Weights of a small contrastive image-text model: 128.0 epochs.
Rows from block 4 of the image encoder, named by matrix and row number. Each number is 128 + 32 x the weight over its row's rms, rounded and kept within 0 to 255. All counts start at 0. Numbers have three digits each. After the name is the row's rms in percent of the matrix's.
# conv: pointwise conv (encoder.blocks.4.conv.weight, 96x96x1x1), inputs 0-47
conv.0 095:118124109084098150085118186152133129122112171127178145171118113116122133116173157107143166083176157123196108114121120128191167142130161122107073
conv.1 099:130134183135149142125079189072176083108144145146079145126098085058162066155100107130146114082112178128078122104121161090133129150123093067145195
conv.2 100:164118095130121125174106033167093094098109103136088109116074128092147138115138129085123113068136134109110129152148203155172147166169174122130096
conv.3 094:120098126128072108080104169077150094165116114159121149060133100118083160148067087103078155116167113140110118078151140143165178173137166153156150
conv.4 090:134134082133206141137136152125085116120016106110112144113101177157144133115105113060147158157133120153132149146140163169170121186152126114141151
conv.6 101:127118080189160107114129125093134140099146101138131186132127096127149140145153144183130084069093077140133112137118070123145149154143093067126112
conv.7 108:119106122171174137132168102114112101151103118121140073136114102105104139139138069115202114111126076093143190220123084145145061137110078073139182
conv.8 105:126113135151166094125112147166090117140153101100158187082115140122121120088179182139164158115131144162098140068129112123089096151160115152133107
conv.10 097:091148124100132097131131100157073109147052134129144070147072163074120088168141126102103100159106085117111139147152162187073090116097114206125124
conv.11 101:117121142105154133101138113106126088102172114113121097136118074136125100126123132127141108186153128110102190107097156152161148119091163133174150
conv.12 104:111142132126093115145066099083134097066157142162145102108125127109122085173117107150104146139078150174120154140114079123250141115129119106134152
conv.13 102:125119103130100171103118114108105144154153132108166126105136125113114052165122081083175097142125149114137136168151170155120090134147161153255110
conv.14 102:177157167103128164048138162078129118104118112083102152115160097155090098113149135144118145160146145050154193203113123119135105174093141138098142
conv.15 093:094143143146111113144121128145102087169048154096124135149142094108092225145114115143145195083124098123137111133089207142122142175112117046174161
conv.17 104:101154111124178150119111144127149123098144132107140150180144111159123118140100145065134070157101121049137102143109151135145195135207080195166120
conv.19 089:214153131129163154104126114133203132109135169107179115110153092106140188105132157108154206159093167090118149124127139092117124112121137161086166
conv.20 108:195150105112160143099133063163163171084151129198141129165159127145103112125098083118107096084124118095199117093064143084100110104104148104180161
conv.21 106:087126110144144125144173134089110127143143160148079127162099190189175132087166139192201174122172146140135123100107172146137148099162128058153172
conv.22 097:069137126115152196167085191165158149110105112098182083122123133112128166119158132111161177108184057125156105143134089113126092162166185109113145
conv.23 102:134164192145146117143120145132129138097075084121082175115073093148102106156095113142146134113130147075145118089108191123115142166174087134097164
conv.24 097:122096144117124108178138087096181153137107154142152118117094121159074118148154091154128162074131156098157145132118145085127126127120108144109119
conv.25 102:116099155102146094188036119137102103130125097110163152079088079150143172140127103103178182172089161131149120121086147105105115098146156100169116
conv.26 092:111160096124094088166117151094087144178082124128137134225184124126110138168131187132150098099144061144121111130121083115135104128126078144125154
conv.27 103:136068089126092178144084175125180181129071123161097112093131147163112068126180120149070112109065120136159111145152103131137129112125126192162091
conv.28 103:094120124135149086121130110126126097165126152117144083142120121180230156136144090107115103123078103212156186118132132102097154117161120127114127
conv.29 106:126155122168140131142078160137148090149087093090114150113126198135106104115104190175203181104127052215117172123114116107168157096178107112139174
conv.30 094:121122122065127124133109173169132092095151105123145132079124073165120142127080113067107176075116118071135158183121144135145128145145115041128128
conv.31 092:081092109070090103061114120158145096183106118120110112132140110078119117083114111141106114072140150128161170164152103140142159140106161135130111
conv.32 097:107103116161153162199166115162108133099137104090136095133115160136088187103098167115195110169103095169146140129093091148073128159197118114151092
conv.33 097:057102120125128162122110134129208086119108098133178101115098110147148123101113166149131128198123146130082128112120108107141112180172102067168105
conv.35 096:150101159174167097106074130130157127139166103081145107086065130159166145136163158112189085142129166139140071177181169117102159120135169180180159
conv.36 099:111112088162070154110158144124102132116117153133188112152125116163149110111173128092117128165218107125151097110161146111149173214134148094171165
conv.37 094:096151125105109076169116080114100158133098140129148180111201118135087168132071096132132158106060181095131132105137074105124109098164152107099107
conv.38 096:107179176127083154157147170100159139102164113114106159102088160087157144143128123133138076139151095116048113171095136101138151182142083133134114
conv.39 093:113130084182106093079141152123139143141137109123139111117111147130092117126163115102126127077090085087096132148129164145171157149128084128119149
conv.40 104:182130107129115170119121129210172147141066156087127123225111126097119165116131177191145094108143150151128136157135132112102089119099176067099143
conv.41 097:123102139068141098075129169178130093157127104122103186112147151156177126111185143168096187171135184111110154092130130160096147137145144109147148
conv.42 098:190148097092100149079127145120187099136150133136108142162128184119101083156093124123112168080106149076132139128141078111191124090131117140165138
conv.43 093:110122120168099110146134104178159134168118147165073101134134111144152110165144080129130064155129115123167116087138116120133150130128119101096110
conv.45 112:155133109121132125111108155131123095136191081102106070095083158163120118123105184194137126124174152123129123112068131146138098125125116162204096
conv.46 096:122078180106154093119137155121147161127156154162102087171119148075159137073122139125164162111119107123109083148071089143158100059159131115145139
conv.47 091:165179110158174155138178104162078143177123055164114114117098122136168135089141139104069083151102091158181100194158162143147153160134143131095156
conv.48 095:164147150119173165123103098105157102111077130223121137129132139070153122135095147126119165141080168113125184074189115148110094150142153094124116
conv.49 101:134130075112100136082152089104151121147113167115135085158086118168182150129130137147167097090120090115169106075158124161088109191124130084229165
conv.50 103:148181148136162080174112140128165180075117127132137083118086115111112066059104123123116180125133142074193068128124071156155099166105151111127129
conv.51 104:125097138126111098126134110073165205128112166098149099093139133133114093123170126105121113129094178186129085143087134215113106174197094167125092
conv.52 105:139134079096151086117154146092138095153128094140147100155119129098117195162141143099118147148142103117194146201096065169079083126087103162163154
conv.53 105:117213135046129092180146148121058152109118141187120118152050113094132108240118148157125145112148092107135119128158103121085094122102162127141112
conv.54 100:140128092091097165121076081115161092096084164052145094141208116065148159162118116113100122156089152160195152166126146097110123135127134111171088
conv.56 101:087132178131126101118126134111150181200129167122104087137135148095118140098132128130155095085171116103172168144100146160129124126138141131111207
conv.57 099:164131098059171142143134137123092145153116089193126107147151101109115116177194110155158085117161121122141179181134162137099114108154078140116188
conv.58 099:115124187105127137122144100188111112144151155124059161157140091116101101198110098117152197134139162134132148081169109161106149124142126081159150
conv.59 102:136160091103140133128152103186130056138099097093051098139120120136125086135085021153117145135136169116118141120170146080168095066117170115088101
conv.60 105:109173058133131071128138098148097150139089177114158095134116113109092069079109145113134127158125087161138100142112111090125125170159074138179059
conv.61 095:084140176117162116100148070135081101105132188126124112156148111115160131148095130118146121097118113133076168132104156151120149177163121050136104
conv.62 104:085114093165154077142096073100100094127108166092145173120105130187082124115067131126111199121131140134148091127064128130155100126151101079111109
conv.63 108:108136145136155094083188115126124207132098132094143099094163141101114110155120137173179072131090124106080124142090153139132150096117088102107100
conv.64 098:119148132075118124119145066080122118119150144123123144109137073160111197108139126084170112092104187106141156141150149079134101141167117105109150
conv.65 101:075149151149164137143123135107103101111123151114156194147153153087123176094151133112137098144106091141080195094165162181113098082122124173124194
conv.66 100:114206094169145130111117122171137116099115122079113111162084156149128132114098144106202111144146129125114128147126148192109052080147152147158125
conv.67 097:103083157120110147150104140118159101123076161114152109143085109100148098129124072133124124183176120060129127159086126142109103102188197177125083
conv.68 104:114130085177143079147086170093108141110123156065103129121148089091081101107131151135127135115180092126078124159098115115094160121098114164149178
conv.69 107:166108145142145130158168126146102076059127109122118111106188121077164116114138168195124092114144162095156150119130098125154181192189094166132176
conv.71 092:127133098147148148073181126141181102177120113127189078115114145132129166128126189062181183150095107068110086095097167108146126100151080110141105
conv.72 108:136112149129089057122158110116161148049118132130108142170167117114055191149134104145197180112176113101139130120135171089153105145089085115116085
conv.73 097:093140090112135146124150082115202164092117104085105146075093047086146185125161115132128099163136110108081130121080160111091097161134121118152125
conv.74 090:169148200133057129151100118103121182163166172049142085131088136064147135185130125134116125065103078155096128131094137083174126110097058135165137
conv.75 097:099138118112148192129060202109129098088130146159145074135098151104085146158132171125118113105126138127104119122186132121076105135194115135127048
conv.76 096:184148141189100078208107164114156121107139097138119114114083168143130082110109131156158120147135184176145148138113115096103103129142166148135140
conv.77 098:096077168062078167099125097126121171075084119078117158124053145122078140148167125120077198127144151099113162162089144148142141092155146115094176
conv.78 105:090104136093204182111133101084135106049090129162133152100143148095141104137130140118156116149101116113143162196072103174172121180085084113153089
conv.79 107:110219133157117175203166113071106085138127220113126063108168140121139129142140131110138165078137137088103131153133136153168111123237098126121122
conv.80 106:044137094137185136076178155145096107141128140122130195092128133107168125122161167080116137104135148116175095207100149105132091131131111165111152
conv.81 098:150160117167135078136081087067113108121131106118180144121146157085106115184083135118094128172122157115124106163145125116186196164153101109096174
conv.82 098:116104092140146121095110230105152093163097189081084065167083142089148105105125110161138124131089131161094103102183139109125153135120154180077101
conv.83 086:122106155169158112130119147061104049152126127129174093151174171095119101142124068098146111107164140166097102203131129142135092129074128115155100
conv.84 110:205168129112124217083109111142140077166132068124073129181164121118090118145111113107050127150131150101161061170146137164139134091146117118132103
conv.85 104:162105132075109177127093116065075185103147102102101095108132150131119135181183132099131129129134146145073130107139066149115142180192135174102102
conv.87 094:138166088113159108105142111136107156139087104131081156143118091140173111149118160147128140125157184134125147120095096190142166130142099144132111
conv.88 111:169064137126189097133153154109167181114086173101109087184075096113143121120127120080126141088143118099104128110174109175146108159140114129116163
conv.89 105:168076081169122098164161111135168094094139151145176182099149156066080141175062141156161142131131120139150115189165150116098150171093179125119112
conv.91 096:116107160093193133098103164114134148110188129132119093105151106219144128144152097111160108080171100134171087173134092094141076072177094135075117
conv.92 106:102120166117192135150094149096117103073067173125132113145135122156105149094162058152093177142127064133112120167143115108104142143107082096146087
conv.93 098:152134128132134162145136139080105092141110178101085119129146142102101149130115135147122110121126205156125150135137130175085130107114066117159162
conv.94 101:156088124115152118138133100126124080137172161211108169248151084173086094173089096133122128149144188087104095122070095110134134217122122156112113
conv.95 097:151143076126187163125152095149143117105060113174084105169141118142140117107178132110135076143150180071088206086178126231158092143122077084098088