{
  "encoder_arch": "mobilenet_v1",
  "loss": "softmax",
  "encoder_activation": "relu",
  "encoder_kernel_size": 5,
  "encoder_widths": [48, 96, 192],
  "text_encoder_norm": "layernorm",
  "text_encoder_activation": "swiglu",
  "lr": 0.0029,
  "orthogonalizer": "newton_schulz_5",
  "ema_decay": 0.999,
  "steps": 11300,
  "adamw_weight_decay_other_params": 0
}
Rows from block 5 of the image encoder, named by matrix and row number. Each number is 128 + 24 x the weight over its row's rms, rounded and kept within 0 to 255. All counts start at 0. Numbers have three digits each.
# conv: pointwise conv (encoder.blocks.5.conv.weight, 96x96x1x1), inputs 0-95
conv.0:110120130164144125133109163155125168129146148090126119114117114157129164175159120085163149111121142120136108135168126152103146143112129118131118133173145143145169129109127132119142111102086150164157201169142133120106147115064135112145161121113138131122148131080167155109161134103146123146
conv.1:169156161110138100108117079107142137098145107126173139128110120113116107108126117132147127106128112138174113109145135107124156097143144095122101116103134138108148135082137181125135107148170144145139170122079112123121145095136132123132201122094179145075156149163127109139122119114114116151
conv.2:132121172152138142149196113152108121117160151113144125127117138114123144106099157140124120079105124092132131095136122123123111116132093101150090131135090147135069118150169137073133119134119128150144144101136180104158181124121163154156139131120151158123158135127112095102089109104102147146
conv.3:097094125117134056120183155086108100080126093121139114119123071153123164135182146132126123150142150096137114135118121125098105150130114116150147129105112114106122096089130119137105095116129141117133109141153134125130137101067148102116146154126081165133129087120152132148117117161121128152
conv.4:138133160139130094128123101102155111138126131146125091100110098105141083112121176153149144145120173157089134173092131126100142148104123106165108077113111121109086111165151130138133100125085166115109092146109131115117129120076121148118138152127142139169140105117157126087078124148138101123
conv.5:175151177119123132146133128127113105106137135094137104083093149138085109090130132099111147113121138091170147152145129152146116130100139173109144105119093074139166151116122121086158110121136138117153131113128146137118126116086132138120095113111099104148095122183141142121120147121202120144
conv.6:129082135117087134142146158168129143174155111189151135102162127095125123142135113128118112144123156124139097166129112156117128131109118149145131078119144165108140165115071185103157148111122102112181110132110159137132147126132133167119098096109124102122162120126147108126130125128075139102
conv.7:135110125083144097113140130152104114106155141128133164180146115126079143156129116128128141125103066093152103135163107101140123122116214119120156151119108123107089138090159118133129081129123132140154122132155151133127146141127108110157125159062105130117137119119112120120136127081126097147
conv.8:093122121110135131110132131105114096165117101169121129154119141162090133136141129131168134168126119110129091160168145141100120157093117117061099112162146138138116146190127082104127158103165137104133116109125123121074143141105136119112099166126125174142124144141105130141135107174130166145
conv.9:105113122140115089151142107130174109135146148183135088123137116114122157107110128129110133152123091132127101112100143145142108091163185124160144085161133147114103134161107102117101116123159169092092113137107185166152103106134101120128120186122157123148140146141153118142106130102098139138
conv.10:131086138163141124157120119151116121096096105182163132111101104121098122123098123167137139172061132105132122144118122119108119123128120135153157120127136128174098148145184150170133122132146121136117110147143171106111101124114166103117097104107114093129095096138129165117174162120137153158
conv.11:126130122118171138130121146093099147099140131190154101114149114149131110130136142135146183156153071160112138120191123098133150107137115169102155109126111119111156145117128177148123151125138120070177124106153131161094105103116128134096125143120149131132138126094124141156155137154153092124
conv.12:123156098089151094108138136100141131148150130120132097115126142112131147135120117173150099128101085154111131184137143085154131127146129136106105143157121096117094153164171098117182141140129084187130160145166143131110108141125114127136112156116124131131186136130153121146109109098097097163
conv.13:138125143149152151126179129137151124102140162137133165122129103116095101106145110142118159140137199116138129162138160151082113123124136161128110154109103089119127127135107137108146135098121143175126119110172145167081190103132153110100153137107112139094121134122137108129105136060128107132
conv.14:095163102138152125119108108109163103138103115128100135108108137094111162112118141156163182126133139133104107123143108101109169118093122135113143095101058116128124145137139146146165151122149089114127139143151174105150132132152094112164122140152109139151157151114133140147094123145110129207
conv.15:160138111112117149152146119110141135135134124099120146067119122104135130125103096135140163057161137088123125086122113091119195133169119139141121121131159165155151109120119147106133142151135150100172091154104120131153139117135142124161116107149103126128155126118120113131134193137119189117
conv.16:059139111125144132085131113139119127141157161101070112124094107122120148100104150134156088152097119084144105148152142133089138111167125096113110143111105127131155102135140090145130141112104096122136094155090131161145158173131166125127155136134136135122116126137184105095111151147128160152
conv.17:151124152084139129120131137147079115082135161130110150121103102129114092160103114162109125065103125088110162123121153131109119104115108113112124095123126162157131186124106118156115155116127091134113122112099146108129112119107178111125169112116115174164107166140106137184125138126148120135
conv.18:159165104129102147136116178119129142146125130141141146119134130107111128100131078180168157196095103126132073132147132129138166134126109111161109154128114132174138125119123122107133099129113078105121111140118131156157132169127136114135112148147107135110081158100117135158075137103148168114
conv.19:115134156120145124095121119163111165152113158134113114139124113082148122142152138130129132111124111080151091122167176141118128119160189111091124089155104142120099183103131148113148145121131153113127150139113169125142103157110163133111118122116086120133121098191156111178106137116144150106
conv.20:134117140113147103102165147086137119165120165139095163151096060099136135140120146121133089139093093123152146108119145116161101089140124119161084137117103100149151118165103099146134115087097150154124155143117123149132127152125125163147112125130104123122131161082153086152131088113154154116
conv.21:104129126148134120112139137140120130140125098183140149114136136174117135105181142132115092134148140115137134133134152153128142121125160137095168176136141129091100108139111129132149103133095174126098164149104154088122111123142089089159174119094131128122131119109193158171165124166124162109
conv.22:129111092134115146142119128150096107102106131100091141127171173125110079150110114107109109149169118068122153120100158118115117134142161142134141132104099175127116104116120143146120114116160105118129072104142129109132135153162152135098112187131104088105128153109124148140139148063126122155
conv.23:123147099155134139153154096155085095106108129164165172159114124094152111139094118130120149151131161132092161141094094159118141106099138137147112144152118170086130115164137156132117172107132149178126143111125151155103120143119142112136136138175098133169122097131108139082122097157111118110
conv.24:122099106133131156153128152095138098108124099107158119120119090135116139124115118134154164146150135103149150181099143142138158161121160083095124167170111095136131098120114163101101102117116128137151156142097112139128105146119145131109095109168129149123160090070122122170128078120125115174
conv.25:117126090118137145145115091121119122069109104130140111100137087124117144091113080124120125142148139174101125141166170099157103139147116157114145130181153131130115121153122106143122172122131109120127138141104174095177151128087127137123146083094112164132108100141088129103157152137127092151
conv.26:128112165145139127136113132123115113062110219126116131125153071146121125133147105130108150109139136127130098118108143124126154139137109146170152120091132110097130151117143077126161134094183092146144137152101139129096122107123127147114112143133136145161155124107091145158111098146127167166
conv.27:153115110139171083168140149104115143134129091109124178094077093131101120139136151104129123137141122145106135135120114128130156139094104122126164189132121176099138113116102158082121099122147138108154091137114134143111115124116156162147144191142107139106139151111143156106119126123111187132
conv.28:125113149157133119122158142125119130137136104124097194141153125130094094135136121113107103154148123064143089174129148151114115116111098140137108156125156119123121152153124074114163093103131150151117129112146129109174157145097129181138179149126108182111102081121118117124116117128144102139
conv.29:147122115136136104119136147114161105149116103150099124119099116104171112119149108079108151136129130163152156124098142115090147122129135129120129152140099127151136148168115111130161144084157137127151133183161122120130149144122197108129135141154115170080151102135100076102178135135167105152
conv.30:138108077133100126107129103124113107096113110146137088135128136144126129094134132121096120091141149084146126120132123098077145146126115152127131158094179137166094135178137132132130141075093144108180147114132102110101116173148111149115153127148162120139142097099131084131133084124086105116
conv.31:136096152105100126119160145133120137145139156107122147100128124140178116189081122164145124125148119143084139111121127151112162100097148101131143145134135142139078125169173126161179146092119145088166176097105130127109157118160144129114135101091119122114105114134085119159124115105146132143
conv.32:130081141153126139180120151123145108112107171140121121169125147135109131093175125154124102128120151154108134092178078134159110103156113129121107131126082125135129158156145107103109096124148137125110097130111111104179189158124113154130124105146107139117127079110110114120156140138098174136
conv.33:101132141125110114157155111117115156128123150175141089106147127090128096131127112110140101127142088117141105165146159155176147145129096133183137097134097078133133182149123143115131178112103134148128106161121117137137113160125117094137094141151071132157121094122146116172094108110140125114
conv.34:162158145124134173172092133149090156140141147118133132088160095123104183146140107122141128129141137139152134142124154133123182146146143129124084129128134147108110079177148079133142109149108119104172134119148152154174096114109098159133105137147101150093121151147171105120116123118143122103
conv.35:107144142148112141099131114109127087167175144204133129120109145105139119130134115095160100127128123100121094100121107126146120147125149136071127146133120100171131140118192147149144132161142092135131085102140135141080175126097114144112152137083142114137115110136150121094110124177139122126
conv.36:119079104126129148094136110157127137148117154125129132145146160204142154133145142114152157148158107155145147132125148120126128104152130112158121121122123123096106113142134133166130106118129097091143145129117101066130114217150078125139108128159110125099108100121139125104081098111106114145
conv.37:119161119068158146120130157122138125164127190120114138124135123101114167123119128074121115111102145088131150144133089140118130128114153141108131095139149116103166135118107158123124115176175108119146113118148136134127138153129092160069122096163155123110152134082110176122098099128123094113
conv.38:166138138112116117128149139123106096142119111153141135168140146080088202150116131132125121112118135096162092117107091138154137113108136104111153112100111125141118145115142126178164147106133123152147142181104133152113118151094144146104120148158119150106131074101164086123143145182144109140
conv.39:092125110114106064137185163137127153157108127108179116148119159122105137128114124112138111130138106102160111113185111080138150117115159139115118168160144130117143132169092114141165115155119090146149127128126114137132143104139140135183065104114123135156117132130094113132098122118159139155
conv.40:125138131164142130127121204105097136155186123125116134140099111128169097173151144134139145127159097087113110085126171092097128095163118150102135141115108145142106110152150140137130119114098133149140131107121071138137089112143150127137113113120096124124140121163111112148156158126186106145
conv.41:117111119135105135144162117161165087135122150099148157088118149111124145127106128168154122102104160136123115176091097150152151129132110084114131170124103074147087145125140126186147150124102130155117124096085145127143105118163074124116125153089104150150134133140160118101123123123106136101
conv.42:152142139110145124090149107105133114142104112124144129087153102202162170139120128101112119099127091162112099136126150182108114137141139182144153104099109130146172139135149103172124132090130085144110114148120127105146165133134127107103138138180106127133125139143096092147097130131122100102
conv.43:088122136120139128089126168091136124123100098118145106097097151114139122104144173114141110151117121113135116099134176093141117108134150134109117096168127132120118174149144162101104142122108116100135103155133155094143125091157142166143131094152128129119093148114101175110147132156163202102
conv.44:137150176115137111080131096100132129145102134080146181142129113156093152137133131145083139111143107134117154114135153115133105148119116108106154084135131161156159141135138096126161139105127109145129109113141171099100139099087115078088139107130106141134101103166114163172127081147120112143
conv.45:100088110154204104141122112135133132129165141119127127112129107147124136130130088143081143135139148132124122146118119141126135118194117133081132107129110110144127185145129129148141138120159124131055165151150134127155124155165128135115177105106095140112076145091104106126112112136154109147
conv.46:109135169130121085143140084109132121134092134153160103098164126092083099117139088104118100124097144160145142127133171116118176091113129183141116143153085151117122106116113101137125108117120101130136143109106095100106098121158149143133138132147151080144143169123158119138189129132116122113
conv.47:091138121123172129162155122159116140130126124096156081156105118113121118095092131103164123082118120175119130126130126102152172155136102126125137157131125115143132140147108133151178147148131148137151116121174113153137148141089114085179133111128143138149115082134165161132150066134162119102
conv.48:118107127118123090111118112115154082102104164135162132108110147145105181159146103107148106121109124175130112129156114119137181114143098109132131112121113086104100134134104133145123126112127060153102116132173114108105116109148137107111161143137070147092133139120106097126097129130095182140
conv.49:098122114108094101164150132092129107140166148118109122162157137117117111070138121100121127133125162118177123139143102185088182148162171114124105113097163136119141137114155110138106129144100118141171128101138153148108157120117073126087119139140161133152135120149110160164124126127141100111
conv.50:151142096165224136139165136093190126126118108140168168107128137146099130123111111146081116109139101134122113129115132103122106142154143123131074114107114108146152158080111118111143113162127146120146082117121156123147126153150124127114137121085134157111132109136115139099100102136159146127
conv.51:131077115124142142119129105153115159161116133137135142131143126123133140115083148114130075158165133127121132164120176150119116119175127095119133122148113075117158155114108125147162111144156101141158123087104071152098095083098140168100140129148155139109120086132139135166174141115127145128
conv.52:126164148125109110109123138090122167097105112132142141167123098175132137129138121130118106114111133157109164116195138139105103074095113082133128128134144150156099103110107159109116131136147158160145133155136155162122125104147151146113128143142113139132168142161140092101111065177128129091
conv.53:150113140080110164105116106144128132152126093092104092093142119145131067146109103117127187120161144115132107129107159168156102152106118096130106148132128098129141173132095131178144153147159108112139134121092100149106108116145117097148134107110110113085135148132147132116118155144164097165
conv.54:115137094125140133152085104102171120091114154127135155149101121140113136154148143126125117132148133153141119166117108132131202066137128144118096104128164156176093100134127138061121137122150122103105131117085095121112114140134122097120108163141111087145135088125115116089099153118142107125
conv.55:184144129107129076132141112133083123134117115116119140127158108143164092156131151138140130109100137112119106091141104131187155151154152092160154101150110118154118080098110128079151131149124109168152139106148112163141171126152133124107145109096105136138118097119134121103072135133109095144
conv.56:145114126131126118102151108135113117109144108134082114144129119103148149149131123126164122129145135130162083110128151140127137162157149168130138152117143140091100132135160121174138117135055110118091122079123115123178105152142129057058141132148133147108131124163165147090118145136119131145
conv.57:103125120117127156125116102126124165132106122169105114127113105129124114044112100138135136129112097135085110136075109125104116116109131140125157107171147107140095162101134183124133103123122115166130087156121138154122128119148102098123144169096109099099102150140123105161150106133142091182
conv.58:093173163111138093125125156144127124107151099118141133139175109095148111128120109131175120109111103145170111130147123102139151125107114121129127122108118121226131133104107110145125171079140173124145149143132122141163085146113118131066151142106109150110081119113147131120143126134132118124
conv.59:160101142140133111118101151082118140122161142160148135100108117112091164110146127099097107100162101115110115092116107108108113120171155137153099132149122121133115090134160098130188126125148155143109132103095101096137188133160124140093162118119124148156085150147140125102156154086128113117
conv.60:127119115130150126118132091094133128155129122152127113188111123112162111155114121158074115113159178151123117079118096113119113108134142084175137096105102100132118143122109081087162108152131154127161115129166133088125120110117094137149143114092088128106103132153121127177117152112125158114
conv.61:122137102083146124132161137102136104107166133104112121126145108105121102129139147152109154154099123128093051184139088120112128210144136152105105139106117117150100114171124163119134118140081160146144112137180107157115143164133128125142113151122113140147152135155140122145146139146143138131
conv.62:154099127105150108135107163098102107138149087133182135126113168132151109144102155103109107131130138121123110175160115146165110096103144136113109106087102105167151128144097106083134115162080110097121111125126145145115126101146139096124109148102150130111165155140101097102133096078157133147
conv.63:122141087109154109120137098085152158154133133119168152144146105151108102130105127152135128117122104098119125129144120114105104100137135125100105153103086108104115122179111141115140101105081117156121160163171146119125123119183098168109122114119165124128115123145168108155152135110135130210
conv.64:116112128145138155183139113161153093120150128117097146156111104108155152090164112115110126125120116095102121166104132147135138107130136101124141140152122182105118111140134086163143104155114148137110094109134134160104106065130123157107116114159187127128107151094187088155119126148147126132
conv.65:161134108116113127084107168115122128108115141108117135101090093094140112160139116108145095138139147133109159173099139106114119122167116126110126139107104129099085099129118200100123154077130155123159127138119189129159134080128128105112137110168139162142162147136130108148132140122159165128
conv.66:099128103121120060089162114139082141127140150128107110127120110139123131127132104140135128093119084153231127137121109140121106137108153107080110140092106147087129127192139149108140100109114126127140123135133140119141152100116117121088142132157129148101120108122097111130092149100138116130
conv.67:123121152151120094129128131130107156117164112136120105132196165136176072132116123132108085130156152140135119135114116096085172142132117088116158090158138146091161078136176128102124151158141118171085130097123136124151140140108123119160096161136127153118129116124112111125154132111135129161
conv.68:099129128142181119117169120126172113163125121099133147128130123143121159114112141128145132167105105100207098133079125127135147119191140149075129155116114152124098128110166101132132115134135104158123156152153138088126129124158089112152180137112150147139141096135135117108143104158151134134
conv.69:123132107106126147100161148140107117137157126153105156176128122120118119107159119144124170100170160103094163088129144135141142092128112123126146165068117101126100100141099137146131113095157129160088082139113082114130115167139115103133130118122127080144169158178120124123085129121134126145
conv.70:105173161134159143116100126112127123113123125101116125106134176131125163151120216107108091145122144104106143103127144156125106143139161140111166104138125097126123116153136124088149136126167138144100083139128145097134129201139151088116127100131137169141115103157126100135129081119119133128
conv.71:124101105153133129138144126109097204106186143131127124101106120144107106125131137138128086140127122131112140129116102144111101099173171139097128124138132130167147061127140142130135089100152126128145143121118168132102176123073105138137127124136125089099109090156160110180118153124124124135
conv.72:150157119137131169130114107120151126138135147093116135134110109119126073150146112113104118153179134118133091148140104133176134145183099116098201082127153151151124153147132116166110122137103120119168129123151146107124151130087116134091105179139100111096103108116112150114137118134102148164
conv.73:132154120169153118165126086108113131111142119127122096131133129154099149131130173108145112144133106108150181127188143132106123155117137124130104143160128112086112140112132149095137102147140139143096155081114138143132154100131077155103132095102099104141116162145185125104083170118095144154
conv.74:136119120109112126159122126110126098134173122111048112101143155178170136153134114102118098108173120123091114112145145126142109115103134136098122061139089130127123129149136111141128144165127123117153163146116168170135107162092121088138118122131166141164159117098129143126093161113133144116
conv.75:164075137105140160118142064103106128115108117164138123107165173131125133148109107112085122129129120112091132132137122104165107148103131135135098129109127143138085093132176181124130141116182103109143086176142136136118099151117155094126112129179145122122130104143160140121168139125122141120
conv.76:099138133136117158129127115115088119133103132154148158167130133086108112148137089125121150094152124154121136156127119132126123156109109082136160104140115110123098127143110098146139115117124154174134143119104157201149177180135159105105158090153132139100089109125141135140080180154128134129
conv.77:120181100174131148098182127105133147145160136087076135073115153109137144143117097168115127138129109142120144081158135149054137111145120151151159120143144146111152131141104105128151103112143112130118127114137147128147118150105104141092148136129122129176098114123141142114118092100095107100
conv.78:100107126111130165088194131126112134127101125123108135157104130157142128141163124166131152120122138111160124139125095144125100136166136091092160158125113125131125145125127123165116125096156180113128108160139099072122134110138093102085131111162072135115161121092088136125151151117090131158
conv.79:099118132118114098144111070166111163101160133123154146157107089092160137114141136140116132145109131130185160128107152144129117123129117137090117137141130098158145112088143121166117122099125096134171131118151097100081158172107138099121171142134102176124100129122136142108138116102117162084
conv.80:166118124070131159099113159143175104176141108130140113129145149135118100180113119118138099142116153124131148105120128154137143130129141149150142134132164128124144084097135141128149139139124133159140145109094132125101128157120190162095090147138170103184124111091110190127134164124150133124
conv.81:109110126103150134104118172112091167099098124121115068148127159163133136122142144103134131141123119145112059120157157155132158146178128121147166162130090099120156123104124113165133074161138156130138117146143154153139112098110138111125110107172118153160125097102142104096126155137126115129
conv.82:118156125153128112140123077139134159159193130111171071107111117130126149135146105113141131120107123126154069112174117147104130159168135147124132182160073134137131108114153107105154138148127137134145159161134160145128151121116120145164150115149145101161126084095115147134118140117113108157
conv.83:112150143163155134119118163153125104141127130098150124126134156151182099141174094103163107195107121110123128124190121150096156155147129076136146088170142113146114137139148115103124103096122119112166117121087112105129132114111092119163116149124134126142115154123136132126173143143166117155
conv.84:135149081137135099145109107176141136125152123130127163097153162115139144124174132139113079149068139132136103102144139154070110099140138106164115089164143110134150135157124133117158086135138124078130115130100087075155136136112121118099117132120152143161106114104134120115109154115131158163
conv.85:151148088137107117136158130114180099085152107116093105148132110139131131140135125132108167140165132129090146100129091126117122126109130077105162088112154122117143107112168160114122170160082155081132128140109120144166143141158148113144126103172113082147119135103139118125107141114120110183
conv.86:118131163122135115149127121170159064167148118137113113091106126156083173130150088183123081133126099102117122096116101136170080120136132098129134148112140121094149129125110154109146106116093106117131143151084128150183104148130120121112148180119111131134125121108104147124155100136131141126
conv.87:125130129151130130146108164132131156118122152119124106107121108135147104137158163103129133151112125095131141140121148148092119117131148129137155103174125165096150140146178126133141108119098129174128063133135157136114125074107148119096112201171135162134123076124100163135181151117121125106
conv.88:166123120131136190091155132109122127111140152154118092131140141099155180151149156146132137130152126139159120113157115122132118132183135115111142188140110141111135107093159137117101162158123119084168110107100066152138139127115153168154148091134158138078145137114125135152113127133115102117
conv.89:135118124090148141095176126101121145140116134106097147115161101138116165119109151167130117134087100130146175112122146111093157113120088178129130174150147118080132109135159126155123156122076151099133107106165150140102142128120134132153107144135162141129118152139100191117113146179140122127
conv.90:109110133125146169124114099115141074156165152152093150141123104161116092102072145122131125128108149122123102140138123108139134122125128119137129116113147143113129127090091129146164098108156110130115124139136115147132179127112121113106102169139073187118141105128138112122173171186080099133
conv.91:135153169159088143141139140122108121146138140140112135133145098124145165115151113089123123140133136090104120108146163092091162131130086093148131128143106157167086153092101145092187111087070115138116155147125097162117119116108133159128122138104121120147153119109115139119189133092119117148
conv.92:095098069108134103099136103108163130160109169201107122131121131158189147134123142071119118129107128128123150118108136091148162131117090121096140136145110148101125099125099134086116125096127125121122099143127155112130110111104155072159138112109124123158106149132115143137102113122164105119
conv.93:103140125134129121153103111147128122120121173150138136120095095121157106122133146139129116146129115122133163134137148135097116165176132103110102147130099144147127096102134106158102091092103102158123094109165154089152149112100097109135204139121110095118166114096147161154085147101147116170
conv.94:139152106110150125154138127112107108153151107137127107122110128134110105108097130080092161145121119151146154161149150173121149166144131120110147169120089105187094147130109084119130111183147159139132132110087136134165121124144139163148155165111080144099119103136083120157142123105097142141
conv.95:114106123143114149135125125125070152115115098157111142118118107174108144154124123053106097165136133179137127180125155144138137114105173116123124120183109128141118134115114099156173083110071153139115141143108099131116129132109111161112144091127120103102134122144114129134102108144149156161